config.yaml
train_examples: 39062
encoder_activation: "star_relu"
encoder_fused_qkv: false
encoder_parallel_block: false
tokenizer: "word"
fusion_encoder_norm_position: "pre"
fusion_encoder_activation: "swiglu"
fusion_encoder_fused_qkv: true
residual_init: "none"
precondition_frequency: 25
Rows from block 3 of the audio encoder of a small audio-text matching model, named by matrix and row number. Rows with one number belong to one neuron. Each number is 128 + 32 x the weight over its row's rms, rounded and kept within 0 to 255. All counts start at 0. Numbers have three digits each. After the name is the row's rms in percent of the matrix's.
After each neuron's rows are labels from the 100 clips, of 14848, where the neuron reaches its highest value: "responds to" is what is common among them; "lies over" is the class under the peak. Only what is clearly more common there than usual is listed. The data: synthesized solo parts of chorales (CocoChorales). In brackets: how many of the 100, against the usual share in percent.
# fc1: MLP up (encoder.blocks.3.mlp.fc1.weight, 768x192), inputs 0-95
# fc2: MLP down (encoder.blocks.3.mlp.fc2.weight, 192x768, transposed), outputs 0-95

fc1.717 102:165115094158094079124169150122071086023129104133128078113121092145183162096139111111092117110124172051150125143095156116173121160133114082152172130138107124117145115097133119091130178071150102157133182093133070124150208134117109132113141100098108162074203118125093132056079124198157107127
fc2.717 094:094132110099147137152103140112192090143108130143129161166119119083152091151119098075109184115141111109100147170115097113082104087152102053122104141102145094182118146090165165097141083124186100100212052141161136133078150122172120088156144161164165098116107110116155090134118123173118145149
responds to: tuba (100 vs 8.6); note A3 (89 vs 8.6); note B3 (43 vs 9.5); note A#3 (30 vs 10.1)
lies over: silence (95 vs 12.5)

fc1.537 093:090169136067184122148150107068145145158177115164135130128167180140102128196063110130159122119142128092111158146154135156145112129160100170091171173190124118164168161170095130141125083103099083134129135131113129145168100144109082172133218114096139127120169124149110169100097133140123138111
fc2.537 090:134059103127125116103166105105163085124125106106065103168144064063142175097165124114185151123133171113104091190139076153116123167152151095160092094094140119198147150161094083104090123146166129160180093125096147140130152170170155123153080179134097130119099133110154086188165073155125087169
responds to: note A#5 (76 vs 1.2); note G#5 (63 vs 3.8); violin (52 vs 13.8); note F#5 (34 vs 7.1)
lies over: silence (58 vs 12.5); A#5 (28 vs 0.4)

fc1.670 091:110167113125101124161120138115101076174129160147136103181155124169101123081097139140072135146146100139140097130144155158091098146113115080124125128134112136140108136118174149158099114156112143103087114191113152086155087140084123157132143105095151101138076161151130163112121138100175120115
fc2.670 100:132118104146151089112086086138116189174130118138108148074082093093119150092090109094143169125148132073133128137118088133130121179055165124114206105109177140164108129137107116135102101165174180101113121144141127092089154096123104161142145149151119103124135149069123075189144134174086104137
responds to: note A4 (99 vs 8.7); note A#4 (52 vs 10.7); violin (39 vs 13.8); note G4 (34 vs 7.4)
lies over: A4 (49 vs 3.5)

fc1.184 094:147117141188101128151122117117066078135139101114082114138099080124134135112155155142119095095140116191121107060093159134139205168085146121148116101113066136140161097155093083150123190136187059137118113147140169133125120120127099153122163105093191185151135084109158128128097130118142118136
fc2.184 099:145118105109121157127107079113132190149119119132142130126066141119137097080071053120117142118211143103155150145150117130131101185088175147160130164057205143123108120132088107126113116185133112052096095137168111061107124076146146105112140151097148111121191099105109141159190143103108097157
responds to: note A4 (99 vs 8.7); note B4 (92 vs 9.4); violin (37 vs 13.8)
lies over: A4 (41 vs 3.5); B4 (36 vs 3.8)

fc1.222 098:187117133170108137076129141174169156130122111123064163224189098074111092071121186162146183124143110077186086113168133143198099070100094111199167108153128141169155177120120148053109155143108079106125118102084090140148116080135137105174149140171145115144117167131134147171134134119084157098
fc2.222 107:121127116184090119126114159053090115124137152102138135172124084115207077064115137093138082106137132128140090146070121158107108172131156177114116131067130156171103159132147085127096109106129165159149126091108090093129119177146071186129104127165151126069097123129180061116131160121093113118
responds to: trombone (82 vs 7.2); note C#4 (43 vs 12.1); note D#4 (36 vs 11.1); note F#4 (32 vs 8.4)
lies over: silence (97 vs 12.5)

fc1.145 104:144122143102118068118114138150107105114207133115226114112135132071145119153082178164110119082118125151121138110116160134143096209141110150110137123192080148088141153136067171093124158089071107182172122129128106170125089144151157195160200126083097110119081133144098139134091127133151130120
fc2.145 106:194122100126099085171072142095136148131087092134120096127085163090120147067123082147141180127125217073117133159095097108070126117165117111163130091135119119111149138227128128129146106120165170152164097139141114150102132129097087107198171148122108102175095088117183095162125096105135157131
responds to: note F4 (98 vs 9.1); viola (62 vs 8.5); note D#4 (47 vs 11.1); note G4 (32 vs 7.4)
lies over: F4 (57 vs 3.4)

fc1.74 094:151129070138118144145120191093077172063171113085172116115153050163149188161132115115126167151165141229165120078130134112159114161073118085118124099099077064111139164152109144142147166176168058120193104134102173099156083146110123160108146137124163091181087151092088159108169171110144140086
fc2.74 090:109106106170143140131124059169166174166098128129124134119077094105159087112062101097136123175156182025112139146189130125101093167084159121159165101127168113172123130143158102116096070160160150175108083110175137092076125110126111123093104108191148108130126138118152135143191140168143096138
responds to: note D#4 (95 vs 11.1); clarinet (58 vs 9); note F4 (52 vs 9.1); instrument: viola (32 vs 8.5)
lies over: D#4 (99 vs 4.1)

fc1.317 100:088143156138168136138107156112146163108126108114109111136199159119101152122108144130147129103133128092170208177147132090133103135141109182153153091110125112071109146082119096117095147127109074126169150133122131085117103092094138151120171149158090108148152138141124088069131147132182141154
fc2.317 095:105124166152163078058078115141153110159133174080145155037094161082132121106119114121152174153101153100027138110155147177089132144132155089094137085142145109162101151114147091118049080124127148109150061119164110151124145133125122086139076113077137138147085120168113117095146134128117131098
responds to: note G#3 (94 vs 7.9); note A#3 (75 vs 10.1); note D#3 (51 vs 2.5); tuba (48 vs 8.6)
lies over: G#3 (61 vs 2.3)

fc1.353 098:137102128125142108147149120141109106090152132095143107138132174102099151140130086122140158151143104204109147124146116100154109149153175150109184098112194166166101106088136181110107166094141211138085127112153094126144192141113156155193107199159184160098147096101091173146071181071092134119
fc2.353 094:161075094130145098113093125137070056142070139093129166139126074085165096103163077080128112089147215046162099146097144131056132120141137092129182099141099051141137114151140119061093075101149145125113119140173091139101128079156063077189140110144092152101117088119146154142196160119096149098
responds to: note G#3 (95 vs 7.9); note A#3 (90 vs 10.1); bassoon (51 vs 8.2); instrument: cello (32 vs 10.1)
lies over: G#3 (82 vs 2.3)

fc1.515 098:082172098091128156139156139169105166136217147144107092099101137062102147115133138171143056116154111185091138128103172086117115150116111134143113118168139100103116130133090138118074126092147109118083115104103146126133102105110146119055108075123158155111123131119159141140218149188099140059
fc2.515 102:122140136091113105137102158071174135135113096110140124132143160132121165060117149181151183153128185082048120144065107129118082079150073121110144173093133165121128114196122098086151096114141123186143123158173116124187116142132145113178189144107118086177143105122129056156122117109181091126
responds to: note F4 (93 vs 9.1); clarinet (56 vs 9); note D#4 (54 vs 11.1); viola (35 vs 8.5)
lies over: silence (34 vs 12.5); F4 (31 vs 3.4)

fc1.228 102:182109122122137078110165154108118103131148132134196110112175121108133103107102160162115154085116156108122095156073138126164126160130161112173107085122156160120150063113176130083102188118153131137141080082109104153181172165115105120147216147109078122158122122161157140165122102162098116182
fc2.228 090:135135113071132084166061097088169124128101096105132112103100170083168112156092079138140184144155165138145152191068098117126114149099096124176126105142110073130158175163086109101123101133155138154137136159169116104119116117139092125149156196154094096159145122154164059132092101153111153149
responds to: note F4 (96 vs 9.1); horn (44 vs 6.7); tuba (39 vs 8.6); note E4 (32 vs 8.6)
lies over: F4 (70 vs 3.4)

fc1.53 102:069127137114121065134136143159119057116111140129159088124120106082172110146094117108108124060090070113149192130116132158129134164139127097140198084053127151151175206070073113132145143091136117167161116167108146090120126090124134148174090126165120125141089165163130084131119102126146150155
fc2.53 099:149111101110186101166143108137110149104122209145081105146111143133124143140112102158162083107105177088106106208103101133095132108148066087110114170152154096136058169145152142105071106103183156104210096135099146143106187100119165130157105131117116114123121046147138114131149104135091203152
responds to: tuba (100 vs 8.6); note F3 (63 vs 3.7); note A#3 (43 vs 10.1); note C4 (38 vs 10.7)
lies over: silence (86 vs 12.5)

fc1.183 090:121132058063194118113087140209053135163186163141144080137116112140131160149168132115078137119150134093073114152188175144112133103139123093141125143149142128121149144138102163109121066198128115141156147169162162111127151122144108168075125147166163123068087144174097093110179079146115074105
fc2.183 099:099115105152162060148103135039159109150127140161117109151092111119101225043134082088159153174154165117118177105159078118165171090162128157101207122151150149102126120124087080134114108109150141126131063157145099109127151118149118109180165128088128147116164141081134090164128123208172122170
responds to: note G#5 (94 vs 3.8); violin (93 vs 13.8); note F#5 (55 vs 7.1)
lies over: silence (100 vs 12.5)

fc1.153 103:171089117174078152117089162110133090132146124136142123151186051103104119125147144092114164102132133128116144185134090104124104136111088159132145086090132096195167159155151092108128115176094148085086111104153115183149171120054083075115100122145079110110090110067124151191121144126166137112
fc2.153 098:104109124184120095159133160081135136180086085131150086169066042150140121089105116124155130115125197062166123149087118088169135116150122159173119111091137125194114126167144112103110101080144174185181103137151098130119163128127154131135126163126146148129098118110190105163127178134088109138
responds to: trombone (56 vs 7.2); bassoon (44 vs 8.2); note C#3 (34 vs 1.5)
lies over: silence (95 vs 12.5)

fc1.83 103:159132080183115149117135204150116089138107158108108174091057171152085134096114120152098207150145063209163121140081139096191091065131065154172082163147125111127117163203174161093110138141128125162096061090126116133097179159143046155139095160095148116152169083118122114104163114144091093122
fc2.83 100:114069160112084128065140110064131097154102082156135102174138134113143112094118138159108149154141151086125140163073100154117146104126153127129135093113180088139153110161116127114121106125150148141178156119131119095115132083132172111083175157140154089119118076067172101141097200105107112120
responds to: note F#4 (99 vs 8.4); note E4 (70 vs 8.6); viola (53 vs 8.5); instrument: clarinet (38 vs 9)
lies over: F#4 (57 vs 3.1)

fc1.363 103:149137124098155138126146090142119068083142100102192160109146120145129131121118110152076115143154069119080157150100161157114120130156108134127190082168179131187126117040113131092083136125165122158154134191072143150112208130088145145120102121187164176101152100065088179187102110124117169110
fc2.363 095:128071079163170070157089151104091086144089103127126087112121114093122106133140121151135124142071155109092115112157114146117170149154154135164152101117182083148099138154133084100105078115149161171108100126158105134122185134114085125233147113107130134147117116130151135072167112152067101122
responds to: note A#3 (100 vs 10.1); note G#3 (95 vs 7.9); bassoon (45 vs 8.2); note C4 (37 vs 10.7)
lies over: A#3 (49 vs 2.9); G#3 (45 vs 2.3)

fc1.333 110:113112140140138200175109140144184136103153115125137126120130128104119117113103145165106109173093135150133104102199085088164124155138156129118128131188161083065170162098130111156123137153087099124062096039114095136111105134127111144121118151115132100178049122108143187125139114164188098134
fc2.333 104:116129104142141167108107133135164103148112108055146109092106133070143118156140071138138152104129159122083142147099130147102125065150126082145173102118142099102096161178131080163064095146119142112163073129156174095096143110094117082118112117179183139067116181151080144127139142078158132147
responds to: note D#3 (99 vs 2.5); bassoon (94 vs 8.2); note G#3 (47 vs 7.9); note A#3 (47 vs 10.1)
lies over: D#3 (68 vs 0.9)

fc1.104 103:147095133171158131120153141172152091121183136113135133158145099089095154181105083133079144187099121137099039158081148147171083128099112144156122111081177090162103080172050110068136132153175124136157041120155112125103136134153118072062116147162145146102139134147121117142123135097135133124
fc2.104 098:128087119165148063115069110106088115139024131176138129142122073140157124079106126103134137101159170076141141146079116102130136091139135194161156127115175083178155137107168088126112071171122159164141105149137083088098164137123110141162086152146113109165120128111185060152141155177085093137
responds to: note F#4 (98 vs 8.4); clarinet (93 vs 9); note G#4 (42 vs 9)
lies over: F#4 (96 vs 3.1)

fc1.648 108:156131111090111090208122101117114146131126084147102111099167136114174123132146091118186055138157103128109057143059154135192093158099118198126205120207098154163226157097149065137153102120110130171140156140111186123142091127140175141079135135154165089124158128143169129117145105101121119143
fc2.648 108:101112087109122100136109111113124126139112128120081145150093151100110176093088093097101163153112142143109118157124129147091117153154136155115099112135130137105152165225090126103147163081127148079149105128147152109135128129162174182153125111187136108121147176127174099141173095212113115173
responds to: note A#5 (98 vs 1.2); note G#5 (69 vs 3.8); trumpet (43 vs 8.5); note A5 (25 vs 2.1)
lies over: A#5 (69 vs 0.4)

fc1.523 101:128161126094202012148149129137115080149123115110123084173146140132084116089071159165177099098172150142145068205183139097152078143160086126119143130100094129064135132120122118126121204081118118097162126188117146164131171115110166181137132113149116136097149141106124124156064086128156135109
fc2.523 100:071131126152141104119100178082165145091104137114159158124122145117131123102122055093113136162094178145047150133163090106120157114107156140139138063166131103100127142132143095116116063094154203140201077146159105091149171156151117109130116135162057128133101158110193072101142164208144100149
responds to: note G#5 (100 vs 3.8); note F#5 (73 vs 7.1); flute (42 vs 8.5)
lies over: silence (94 vs 12.5)

fc1.719 088:088143155149101089148126078115084128108128159095167122210116110150089154169142165144102076128133134125111154164119123160127125107141135125174179112047164117128059094195088126124100169137120063122122152128097141150138101128146146088079161151144130061119160107078114097149103158116145101119
fc2.719 095:159071135174163069125141126112148156165153124104115066063096087157129139110123135099142174103113145139053116149145148145144114138135053152119149150106085086111177133100168120074121052133170219143122091124149085156079144104114129143150130104139144143129115095102179076168132070131120110118
responds to: note D#4 (87 vs 11.1); clarinet (51 vs 9); viola (31 vs 8.5)
lies over: silence (55 vs 12.5); D#4 (26 vs 4.1)

fc1.295 117:177164085114163105105130146093127129143152137173178099113080118138127145150101108119104083136140106108155165095180081116087133147142169099170090116121135167146147101050144134142098140144163143140107116213113126128146089117162132137120191120102083084144133142167177169132175142137178122122
fc2.295 108:169165053134166161167150107141110124155143070103156108110064111106102095131111095129070126066121178086129087147110069084153127153137147077150153087104168093194158076210185080109141133112156134141126105162180126170130139155136117130131179102111122114126101078153186134151096114148111115175
responds to: note A#4 (100 vs 10.7); horn (86 vs 6.7); note C5 (41 vs 10.2); note A4 (27 vs 8.7)
lies over: A#4 (96 vs 4.1)

fc1.557 093:121137171156144103113058140032030104095152105075108096158139094175106141085124129083053197164145099107096119149104141119093135117079107137114180140145108149116083086117086094085091092135068084144159137137144126125135149136086141137123152148129169131118166215114073190102126180110166143097
fc2.557 095:121071113141158074104145105111147091160106120153215127083106116087095141113123100115102154125119213089149158148168150140139156172186139188126144127168132105127145133145127118097080100147155163073156098106106092148071122119110123079166123125168162136082064121162143039172132141147121154136
responds to: note G#3 (100 vs 7.9); cello (78 vs 10.1); note A#3 (64 vs 10.1); note C#4 (36 vs 12.1)
lies over: G#3 (99 vs 2.3)

fc1.330 099:163158127122094126161143164155089085127141191134117206130117132169100175104121135143123199194178123149138138142094152144167151108080111154150156157069159096147155128191133057121150135156207143149132081132142126172186179182147103117063163154112108156121211107141137120156154146069136107102
fc2.330 088:136091131138109137107068139104133126192066129196169160111110078109146105166170101144099196160121163054084096135102119123092117096139173109179130097092155097148176154157130115119151081166157154198166115119182111101105139129099138103143120141147137095164084073073144085096149159171110119147
responds to: note D#4 (99 vs 11.1); viola (63 vs 8.5); note F#4 (44 vs 8.4); note E4 (31 vs 8.6)
lies over: D#4 (69 vs 4.1)

fc1.266 104:171134055100092118200097128076107109130135157119135106079104102195190128132122144097149120045106129121146136153124171119124096089127076121080094105189147155175185144171185139079106105138092110161154137168120126156103090154126168161068127173092112091145122106123100117121135106151126100137
fc2.266 099:080163122085178079164166112098152065151097092098096123150126119109152134095113108160122166169120170071048060124111148093119124123129144178160171102148156120120177139179112104103177154098106125119144062181177118123146108144125119129176162108184111114123117138095191068175091110171138090166
responds to: note A#5 (99 vs 1.2); note G5 (55 vs 6.3); trumpet (43 vs 8.5); note A5 (39 vs 2.1)
lies over: A#5 (89 vs 0.4)

fc1.57 097:132188064178164122171090156136126086068157093149144124110121097119121080111126079139116117154108160129129146067175137123116108139112129086147136131157095117234133078124146128148140158146148142071096156142210075078134170083097155178134140152170103119095160158109187190095156164145113154149
fc2.57 097:169097106074163130144166114122104084149133076136150168099101109102156111110079042117010136099108160078139070157144136172129146182113180105179120110107169071146147103166176114095099078124123138149182140107150135142034151086132154165129151078151139181193109111177168173141067119154096112140
responds to: note A#4 (99 vs 10.7); horn (86 vs 6.7); note G#4 (46 vs 9); note C5 (32 vs 10.2)
lies over: A#4 (68 vs 4.1)

fc1.296 101:148127150094137078102127117115101074103136144096210126148169124172145161161182161143058160122211139160078143120122142165157171150088161118099184178142142130155073134208101129159105127120104091152154127073113127113149119134113145068164124150132157097155092131098077135106131154142145118168
fc2.296 103:139078098160095052113102158164141101124105115107140131028118155051128137093142105113128184123120186090074161137147153094078109120145142138131141100176102081114143106115132129050106068151171135113159099093093130174076130075110105150163138148125190088124098094132186103162129140127097175111
responds to: note G#3 (96 vs 7.9); note C4 (71 vs 10.7); bassoon (68 vs 8.2); note A#3 (66 vs 10.1)
lies over: G#3 (89 vs 2.3)

fc1.218 103:144122105166144068124110127096158092096151128102134158109153155112124106181171161163100158107161142203180181174129105106129148115166112138124133129146100153126102103182064151068102102101112103205139094136100120125160114158105145092172103127094154118100132211086113192136095167154123182082
fc2.218 098:151072090112131126118020113146132110158170106145118122135094159092123122097124066156149155082157210080076142143137093130095075101131129123148124116160163109091124123160143143113105093099139185108162124162138124160114157115099097097140147139085157137119086100137211100108088093128150130148
responds to: note F4 (100 vs 9.1); trombone (68 vs 7.2); note D#4 (47 vs 11.1); note C4 (33 vs 10.7)
lies over: F4 (63 vs 3.4)

fc1.632 104:120041134128113197151083145128155129137147126128117121143109170089150128146136124110064136221121152115108085143152126100219132147122092108117096116111167055088122111132114153102134139168139147117111151161181145110117139123156146133109152138116138118188131130037132165123143157119135076156
fc2.632 109:123126126156170074147112131182143105119087166149158137094115117129128094151101087137128169130112178126093066127107137148074157133117139117096158090091186095160144152106132086126120067143127152167149094103132138109112138133104075064127108098150160129145136142161151080130186162093181151145
responds to: note D#3 (100 vs 2.5); cello (72 vs 10.1); note G#3 (56 vs 7.9); note A#3 (49 vs 10.1)
lies over: D#3 (100 vs 0.9)

fc1.686 098:118124143190027106159096129123098150162161089101145146157176060106091113148128148118114175171123109118200118160187142145148121143138111171139091115092161156135084139105106083112080110099092116126111119120080091133177121168121146133126103120145094122059111126158078173145111194075143195118
fc2.686 094:153096095174131135176102141114121132112059110127095145133084087118162131072109135100161095070126171066095146151126124087149064108069133124172144082085158107173123117136167076144119097183187154181127108102118112116088183118098111110125139137156185098145111134121192113184144113148099114132
responds to: note D#4 (79 vs 11.1); trombone (72 vs 7.2); note C#4 (32 vs 12.1); instrument: bassoon (26 vs 8.2)
lies over: silence (72 vs 12.5)

fc1.27 109:163170144173127120142104165097104122192187124118129133154123175134096186052129084138115137078159160187117111060162096162128161135095195122158103149136135118099118104139092116134130142175171094075077125101133152090123115080097135164146119102090173114154127154096121166121178109134141167146
fc2.27 115:200100111063155084079107113117124166133133109131168152066091128076116136075118118119126190141146172151164144116141102133103197187122155149109167155140144150129087120103065090118123093169173132111115145140165096052159124078110116127170090122103184104124121127113042136151153123120085104158
responds to: note A4 (97 vs 8.7); note G#4 (46 vs 9); note B4 (35 vs 9.4); note G4 (32 vs 7.4)
lies over: A4 (48 vs 3.5)

fc1.236 089:128143128067052132130135151084134131098125163076138124102105100078121157168164160105082081161129156158155154138088117117152111149104152135112236141185144143125115091092137154112107144130151144120135112122121154078107177141125106147110123153101134095149148079070134148090132082105080138122
fc2.236 084:083098174147156079134137114143139160176113097177109164105146145098152089094075063117119159136156119070159147178147088135130161121115142114145148129128131084190161139116181099082080059133179125105187043127136106101128144087176129114146158120174119116153112139179154095179081125202131142172
responds to: note A#3 (99 vs 10.1); note A3 (84 vs 8.6); tuba (48 vs 8.6); cello (45 vs 10.1)
lies over: A#3 (47 vs 2.9)

fc1.621 093:173131128172118108126132161156083161097139162092148120128149120147118131100170154141089161159098130105155158168175113129166172210071133182126179167138092165126118123113130143115136192078119132129108137141161158124147200125108128158162156117176154147178124165086055188074136149108116118146
fc2.621 093:047107113136133040106075146128125105143076122136113141115103129125129109102107081040152173145133251074114133149114124146101140090126147105072116088163174078160119155173155142099101032132151165132138079128139066177115110079091064108133117130139135109099107099155140120164142156121119123135
responds to: note G#3 (95 vs 7.9); note A#3 (89 vs 10.1); bassoon (86 vs 8.2); note C4 (39 vs 10.7)
lies over: G#3 (68 vs 2.3)

fc1.263 098:167183136105090138122137153148097082122080122092151146160131081096085107123138129131164108127152172214109132137140122130091155137062150142113113143115094083063131121071133098120112126157194086110135082094150152077105104114149118186101152106059152087119100103139097128164074102104117127126
fc2.263 106:191113125175162125133100093055114196172169108174120160090061132075131165129098106120159150076146145098125139121154110133163133179081206148102180138065145156129113107139083137117169109197161158116076117143154107084128094114094112153147137139121143144147153097069051127192159144144124100161
responds to: note A4 (77 vs 8.7); note B4 (68 vs 9.4); violin (34 vs 13.8); flute (27 vs 8.5)
lies over: A4 (30 vs 3.5)

fc1.48 091:085122125122132124170087107121073162121121109159185129163144062088140123161059125075113127104188123141120096162137123136147105137109197117180159058145144137137122083140158109158047120174184097107176112203103133134111126138148083110173152054114152118134076065080160195106088166119118158120
fc2.48 090:124116124131126145153124116138112149145109082152130173122106095094089118086144100141095127107103168068110161136121079153115076138108175120164199105125187093199119158169155114110099055133154146158105118144145139129066138129130160129127102123121127186142162160112152077173128112143123060124
responds to: note A4 (95 vs 8.7); note A#4 (62 vs 10.7); horn (60 vs 6.7); note G4 (38 vs 7.4)
lies over: A4 (59 vs 3.5)

fc1.592 093:087087102148118156137152185119044115158183159037163128106145100138089106152104117190126102096129114190128134111160098103054124140119151144117125112150092051115139129121115156105164129142138098091097105127131096125151144102171097175126183080147152095085098123133108087089165155154113132155
fc2.592 102:032105112125184094130121119131130136133084152166081091133101083146152118119136160103157152131169156031091124108152146112083145108104159067138130187109152123149131057163102134099148098087129100137119096142159126152190087085139132110147118147141132123177091090090156091152111079113167160141
responds to: note D#4 (61 vs 11.1); note C4 (53 vs 10.7); clarinet (43 vs 9); instrument: viola (40 vs 8.5)
lies over: silence (61 vs 12.5); C4 (29 vs 3.1)

fc1.500 106:054110134166169126138141175170122092091154118104146166096138172123041117092095170150052140125144111173140117102117140139132140092098159031163114125146140116181096110092139167130104104186161194133121105096128052121131178144117084161083101155124118146175163102110098116107156110081084076114
fc2.500 106:091142100074075098189093141198159115182103119138141100159102137088106121100129106134151177143160172118057113117160108147093143152098158083133197164117128112204157116098118132127137123099100124167106149132162141130137172116144134118114179095114152169128110154114142114063146124118089160136
responds to: note A#3 (98 vs 10.1); cello (67 vs 10.1); note G#3 (53 vs 7.9); note C4 (51 vs 10.7)
lies over: silence (34 vs 12.5)

fc1.442 122:171125128134138143119116162089112050130169098185175093106081128091140131142105128154130148077081130094120137122089146158171145169114088143165088104121139158125134138109070150128132140067108150130189091196180121175088124073107152090154202178086111145107142130136145150161096150175143185089
fc2.442 111:158135091123178102193103096072107085170115088138100075159115152077118157151083138205156152114099202100132119184093109127065171127162085085159122101166134122123158141152103108118107122141139126219172084156130076097122137160126119077167129107069084150137126077173203091152120039130109118112
responds to: note F4 (100 vs 9.1); note E4 (39 vs 8.6); tuba (37 vs 8.6); horn (29 vs 6.7)
lies over: F4 (99 vs 3.4)

fc1.123 132:143106078129190100178119084147134165143102135120056124123171087131119148128139109094188094099189154136103073159135121100126066132181071109177192049139078114090180178158083093114117155086106159136162122151133152114118199111151132182046112106158147126090104180142150098133134132153135098082
fc2.123 116:139116134123099049125128125046128110112108148107118148116154158099167137130092069085119141145114105153128178156149119156089141136195105163140142106124110116105103142173106130059121147087139169152129114142136146120144141102145156143164098110142150131153138176111154077100242129234115113132
responds to: note G#5 (100 vs 3.8); note F#5 (46 vs 7.1); flute (40 vs 8.5); note A#5 (33 vs 1.2)
lies over: silence (69 vs 12.5)

fc1.693 114:151162107160119122164103146087078097139181112095141187165135101073151175109133121102180145214134146149087199076127148115171145112105133121166158099143097115079109111133181100171127153178156136128132089136186139079140090078119095183156130143081171092115092199109139162147133108131136142111
fc2.693 110:149168076139166153136120092111136211133131101134128159070127123098134153132103124154142122094159170125136138104143079159156142201063177153160161142107142158137100127142047111132137093202186152071078136124133149052132094075121093158126121116113120120138146096151065142153166113153112093147
responds to: note A4 (98 vs 8.7); horn (91 vs 6.7); note B4 (72 vs 9.4)
lies over: A4 (62 vs 3.5)

fc1.657 092:127172126146166108102129147152120144122116148059051101104132112172105167136168132126163129144154095103110171116150140139164125187121138133164111144137138137094186137148188102125177145158175133146086089115071162156173141083119115132093147105110096109165160089161036162128118107076113138147
fc2.657 084:083101093133112095118049091139115161156145106118137095096106099135169166080029084122147143109141085093077112131177145164125102141161117112114210106157103182113171150184139114181113094102127170138138098115145174135123140119160089133148165139206164126145134141160205126140140087146126098140
responds to: note A4 (38 vs 8.7); tuba (35 vs 8.6); note A3 (31 vs 8.6)
lies over: silence (44 vs 12.5)

fc1.549 107:164147123031122129162109152139114095112077149081110173108139112151169150153092150126117095081139168149147037116083108099119089143099089175114088134154074134188210152123164115105111122090146107138094099168174168217117126124151140100105088109159206103162154142094143120123142149077151120116
fc2.549 100:117115123141137082151132085150070074191109109092094134156106111070191153104115061120115145089119125064096100107060118145158093152159105136158136076081158111151171141198145086107147078130079132137168043158188126124087102111096159168131104119148150119127125094089174056110143136105091128135
responds to: note A#5 (97 vs 1.2); note G5 (58 vs 6.3); violin (46 vs 13.8); note G#5 (45 vs 3.8)
lies over: A#5 (78 vs 0.4)

fc1.216 096:139163095176147118072142152131092107127134125145147123076137152150145153152157129190097136093116114124090147150125108075159192095108167109115155139101143168089097115085057152120145105080139158105128137094172167115094151118128144055071138129125150135147086159136145114022146105127098107129
fc2.216 109:101098112043128092089157136182128148130142138078169107063099160064078124104125192136083188143150163093091089117143159127085125129136087108075141187110132153154141122145141139095150108146161076106172115088086151121116140098158193054162103129105160128097109113155140132099085135100116091161
responds to: note G#3 (96 vs 7.9); cello (70 vs 10.1); note F#3 (39 vs 4.8); instrument: double bass (28 vs 1.7)
lies over: G#3 (69 vs 2.3)

fc1.399 102:159132126173094079173098101080165125138167129193183160170167138129091092062144128177104151110145111074163092140051148107154115154122136126142084112109165158083136120136150152053083157150133140105167102183147071113131080130119124095181157139096104087150110104090129133154078154134194108109
fc2.399 095:176118093084120171107040122135119127172130139123123132148088129088142102110141087133160132083136172140095137129129112102089123144114104111144153084149141079125157107196155116135134065118174176175169093122117150121071123106102102137149134138101153157161085122103193064202122096149142140130
responds to: note F4 (100 vs 9.1); trombone (80 vs 7.2); note D#4 (43 vs 11.1); note D4 (32 vs 12.6)
lies over: F4 (99 vs 3.4)

fc1.280 126:120109070069148096206092098114077141085091115121073114126152085101198171145114130121155116098148084187106053132075081120150064132119092152104124066134152156144213163115122108118130131104111151159132122097172131174112131101159128106113145134162149089136130108116106105154128142109132102143
fc2.280 115:087138150091115085151110081094110109138052140104129153142131104077123159147067082103126119138136126099129065168127136067132141165136128193139136119147114117118178154188127102076125098123116125107150090192102177141091129134137166154184088101157159090160156133069159085110179089179075069149
responds to: note A#5 (98 vs 1.2); note G#5 (54 vs 3.8); note G5 (44 vs 6.3); trumpet (39 vs 8.5)
lies over: A#5 (75 vs 0.4)

fc1.232 087:135101040146088106129099133112170120120203108077150116141133124156117074119113147145102120155145108136187090105096156116114127191134107140128112074065126123157127135144124156092170104184151118146126068114129114091136178151081100071067199168161118143115130168119154125162090111134080128094
fc2.232 090:166104120128184068155065089088088163158101086152159093100112085082178169142097074176141181108130124022136121206136101156144087119076090151131176092136147107091105152171176112114137080116142129150168109148143141117082079097155176105140097147128154127123138144150203103156164081128127118128
responds to: note D#4 (95 vs 11.1); trombone (82 vs 7.2); note D4 (43 vs 12.6); note F4 (38 vs 9.1)
lies over: D#4 (84 vs 4.1)

fc1.733 104:094114125128090118119150109120110119107156145094133188122128128144151171160145161162127118232123120145113086172133092146177129167089104105155098158069149152162097111118124124110112123069143108104139080109177133165158168157133118114092191057110117089114176138160116090216097146104082169082
fc2.733 096:086088132154154098150058102106122144143107100179068168102077112152157114115092092113127225117151142114104080126107128137120127126095116122147158088112135082172149204154150140122097093180174170174159100148139081128104115123125108120114111129188141127128085138102184099160175115123086109170
responds to: note D#4 (100 vs 11.1); clarinet (65 vs 9); note F4 (61 vs 9.1)
lies over: D#4 (100 vs 4.1)

fc1.262 097:153133174151054108147031126157137145099116150194100140178069129121093161090148122151117180125139144140092138097114091133130118118125067124153127108148124135207151075135183065150130090095111091097091114130173083139173161171211170111123089140140137152141117072127124145126108158161170092072
fc2.262 100:137122162105114150166095143122101095090153129129101029177075151154120165085117100105141200058100193116141121121130070083143110119129140125161135108136137137180127139141162154148158119148174127142119104176089124204109151146151083132129081162118091183150119123101159096152135182249118116096
responds to: trombone (98 vs 7.2); note G4 (98 vs 7.4); note F4 (65 vs 9.1); note E4 (41 vs 8.6)
lies over: G4 (85 vs 2.7)

fc1.453 107:183156122132132147126107173102133113092108122167094145097161092127142120190084102097079121117081200063104107203112105151179113151168134111131161040089112168114180100152105173107113119109140119181117144119131115134133155128202136099152143073105129145078154111029081173089135128176113145153
fc2.453 106:138100159108125104126159115140135142094092095100122166129105130067211097172081096095132178102123171083181120119158089135130103097149099108112048108118187078137203158127134110115102093148182151133112117148141120126143096123178094111176151131159144091144160129203136089133140084158100073109
responds to: note G#5 (100 vs 3.8); violin (92 vs 13.8); note F#5 (46 vs 7.1); note G5 (34 vs 6.3)
lies over: G#5 (96 vs 1.4)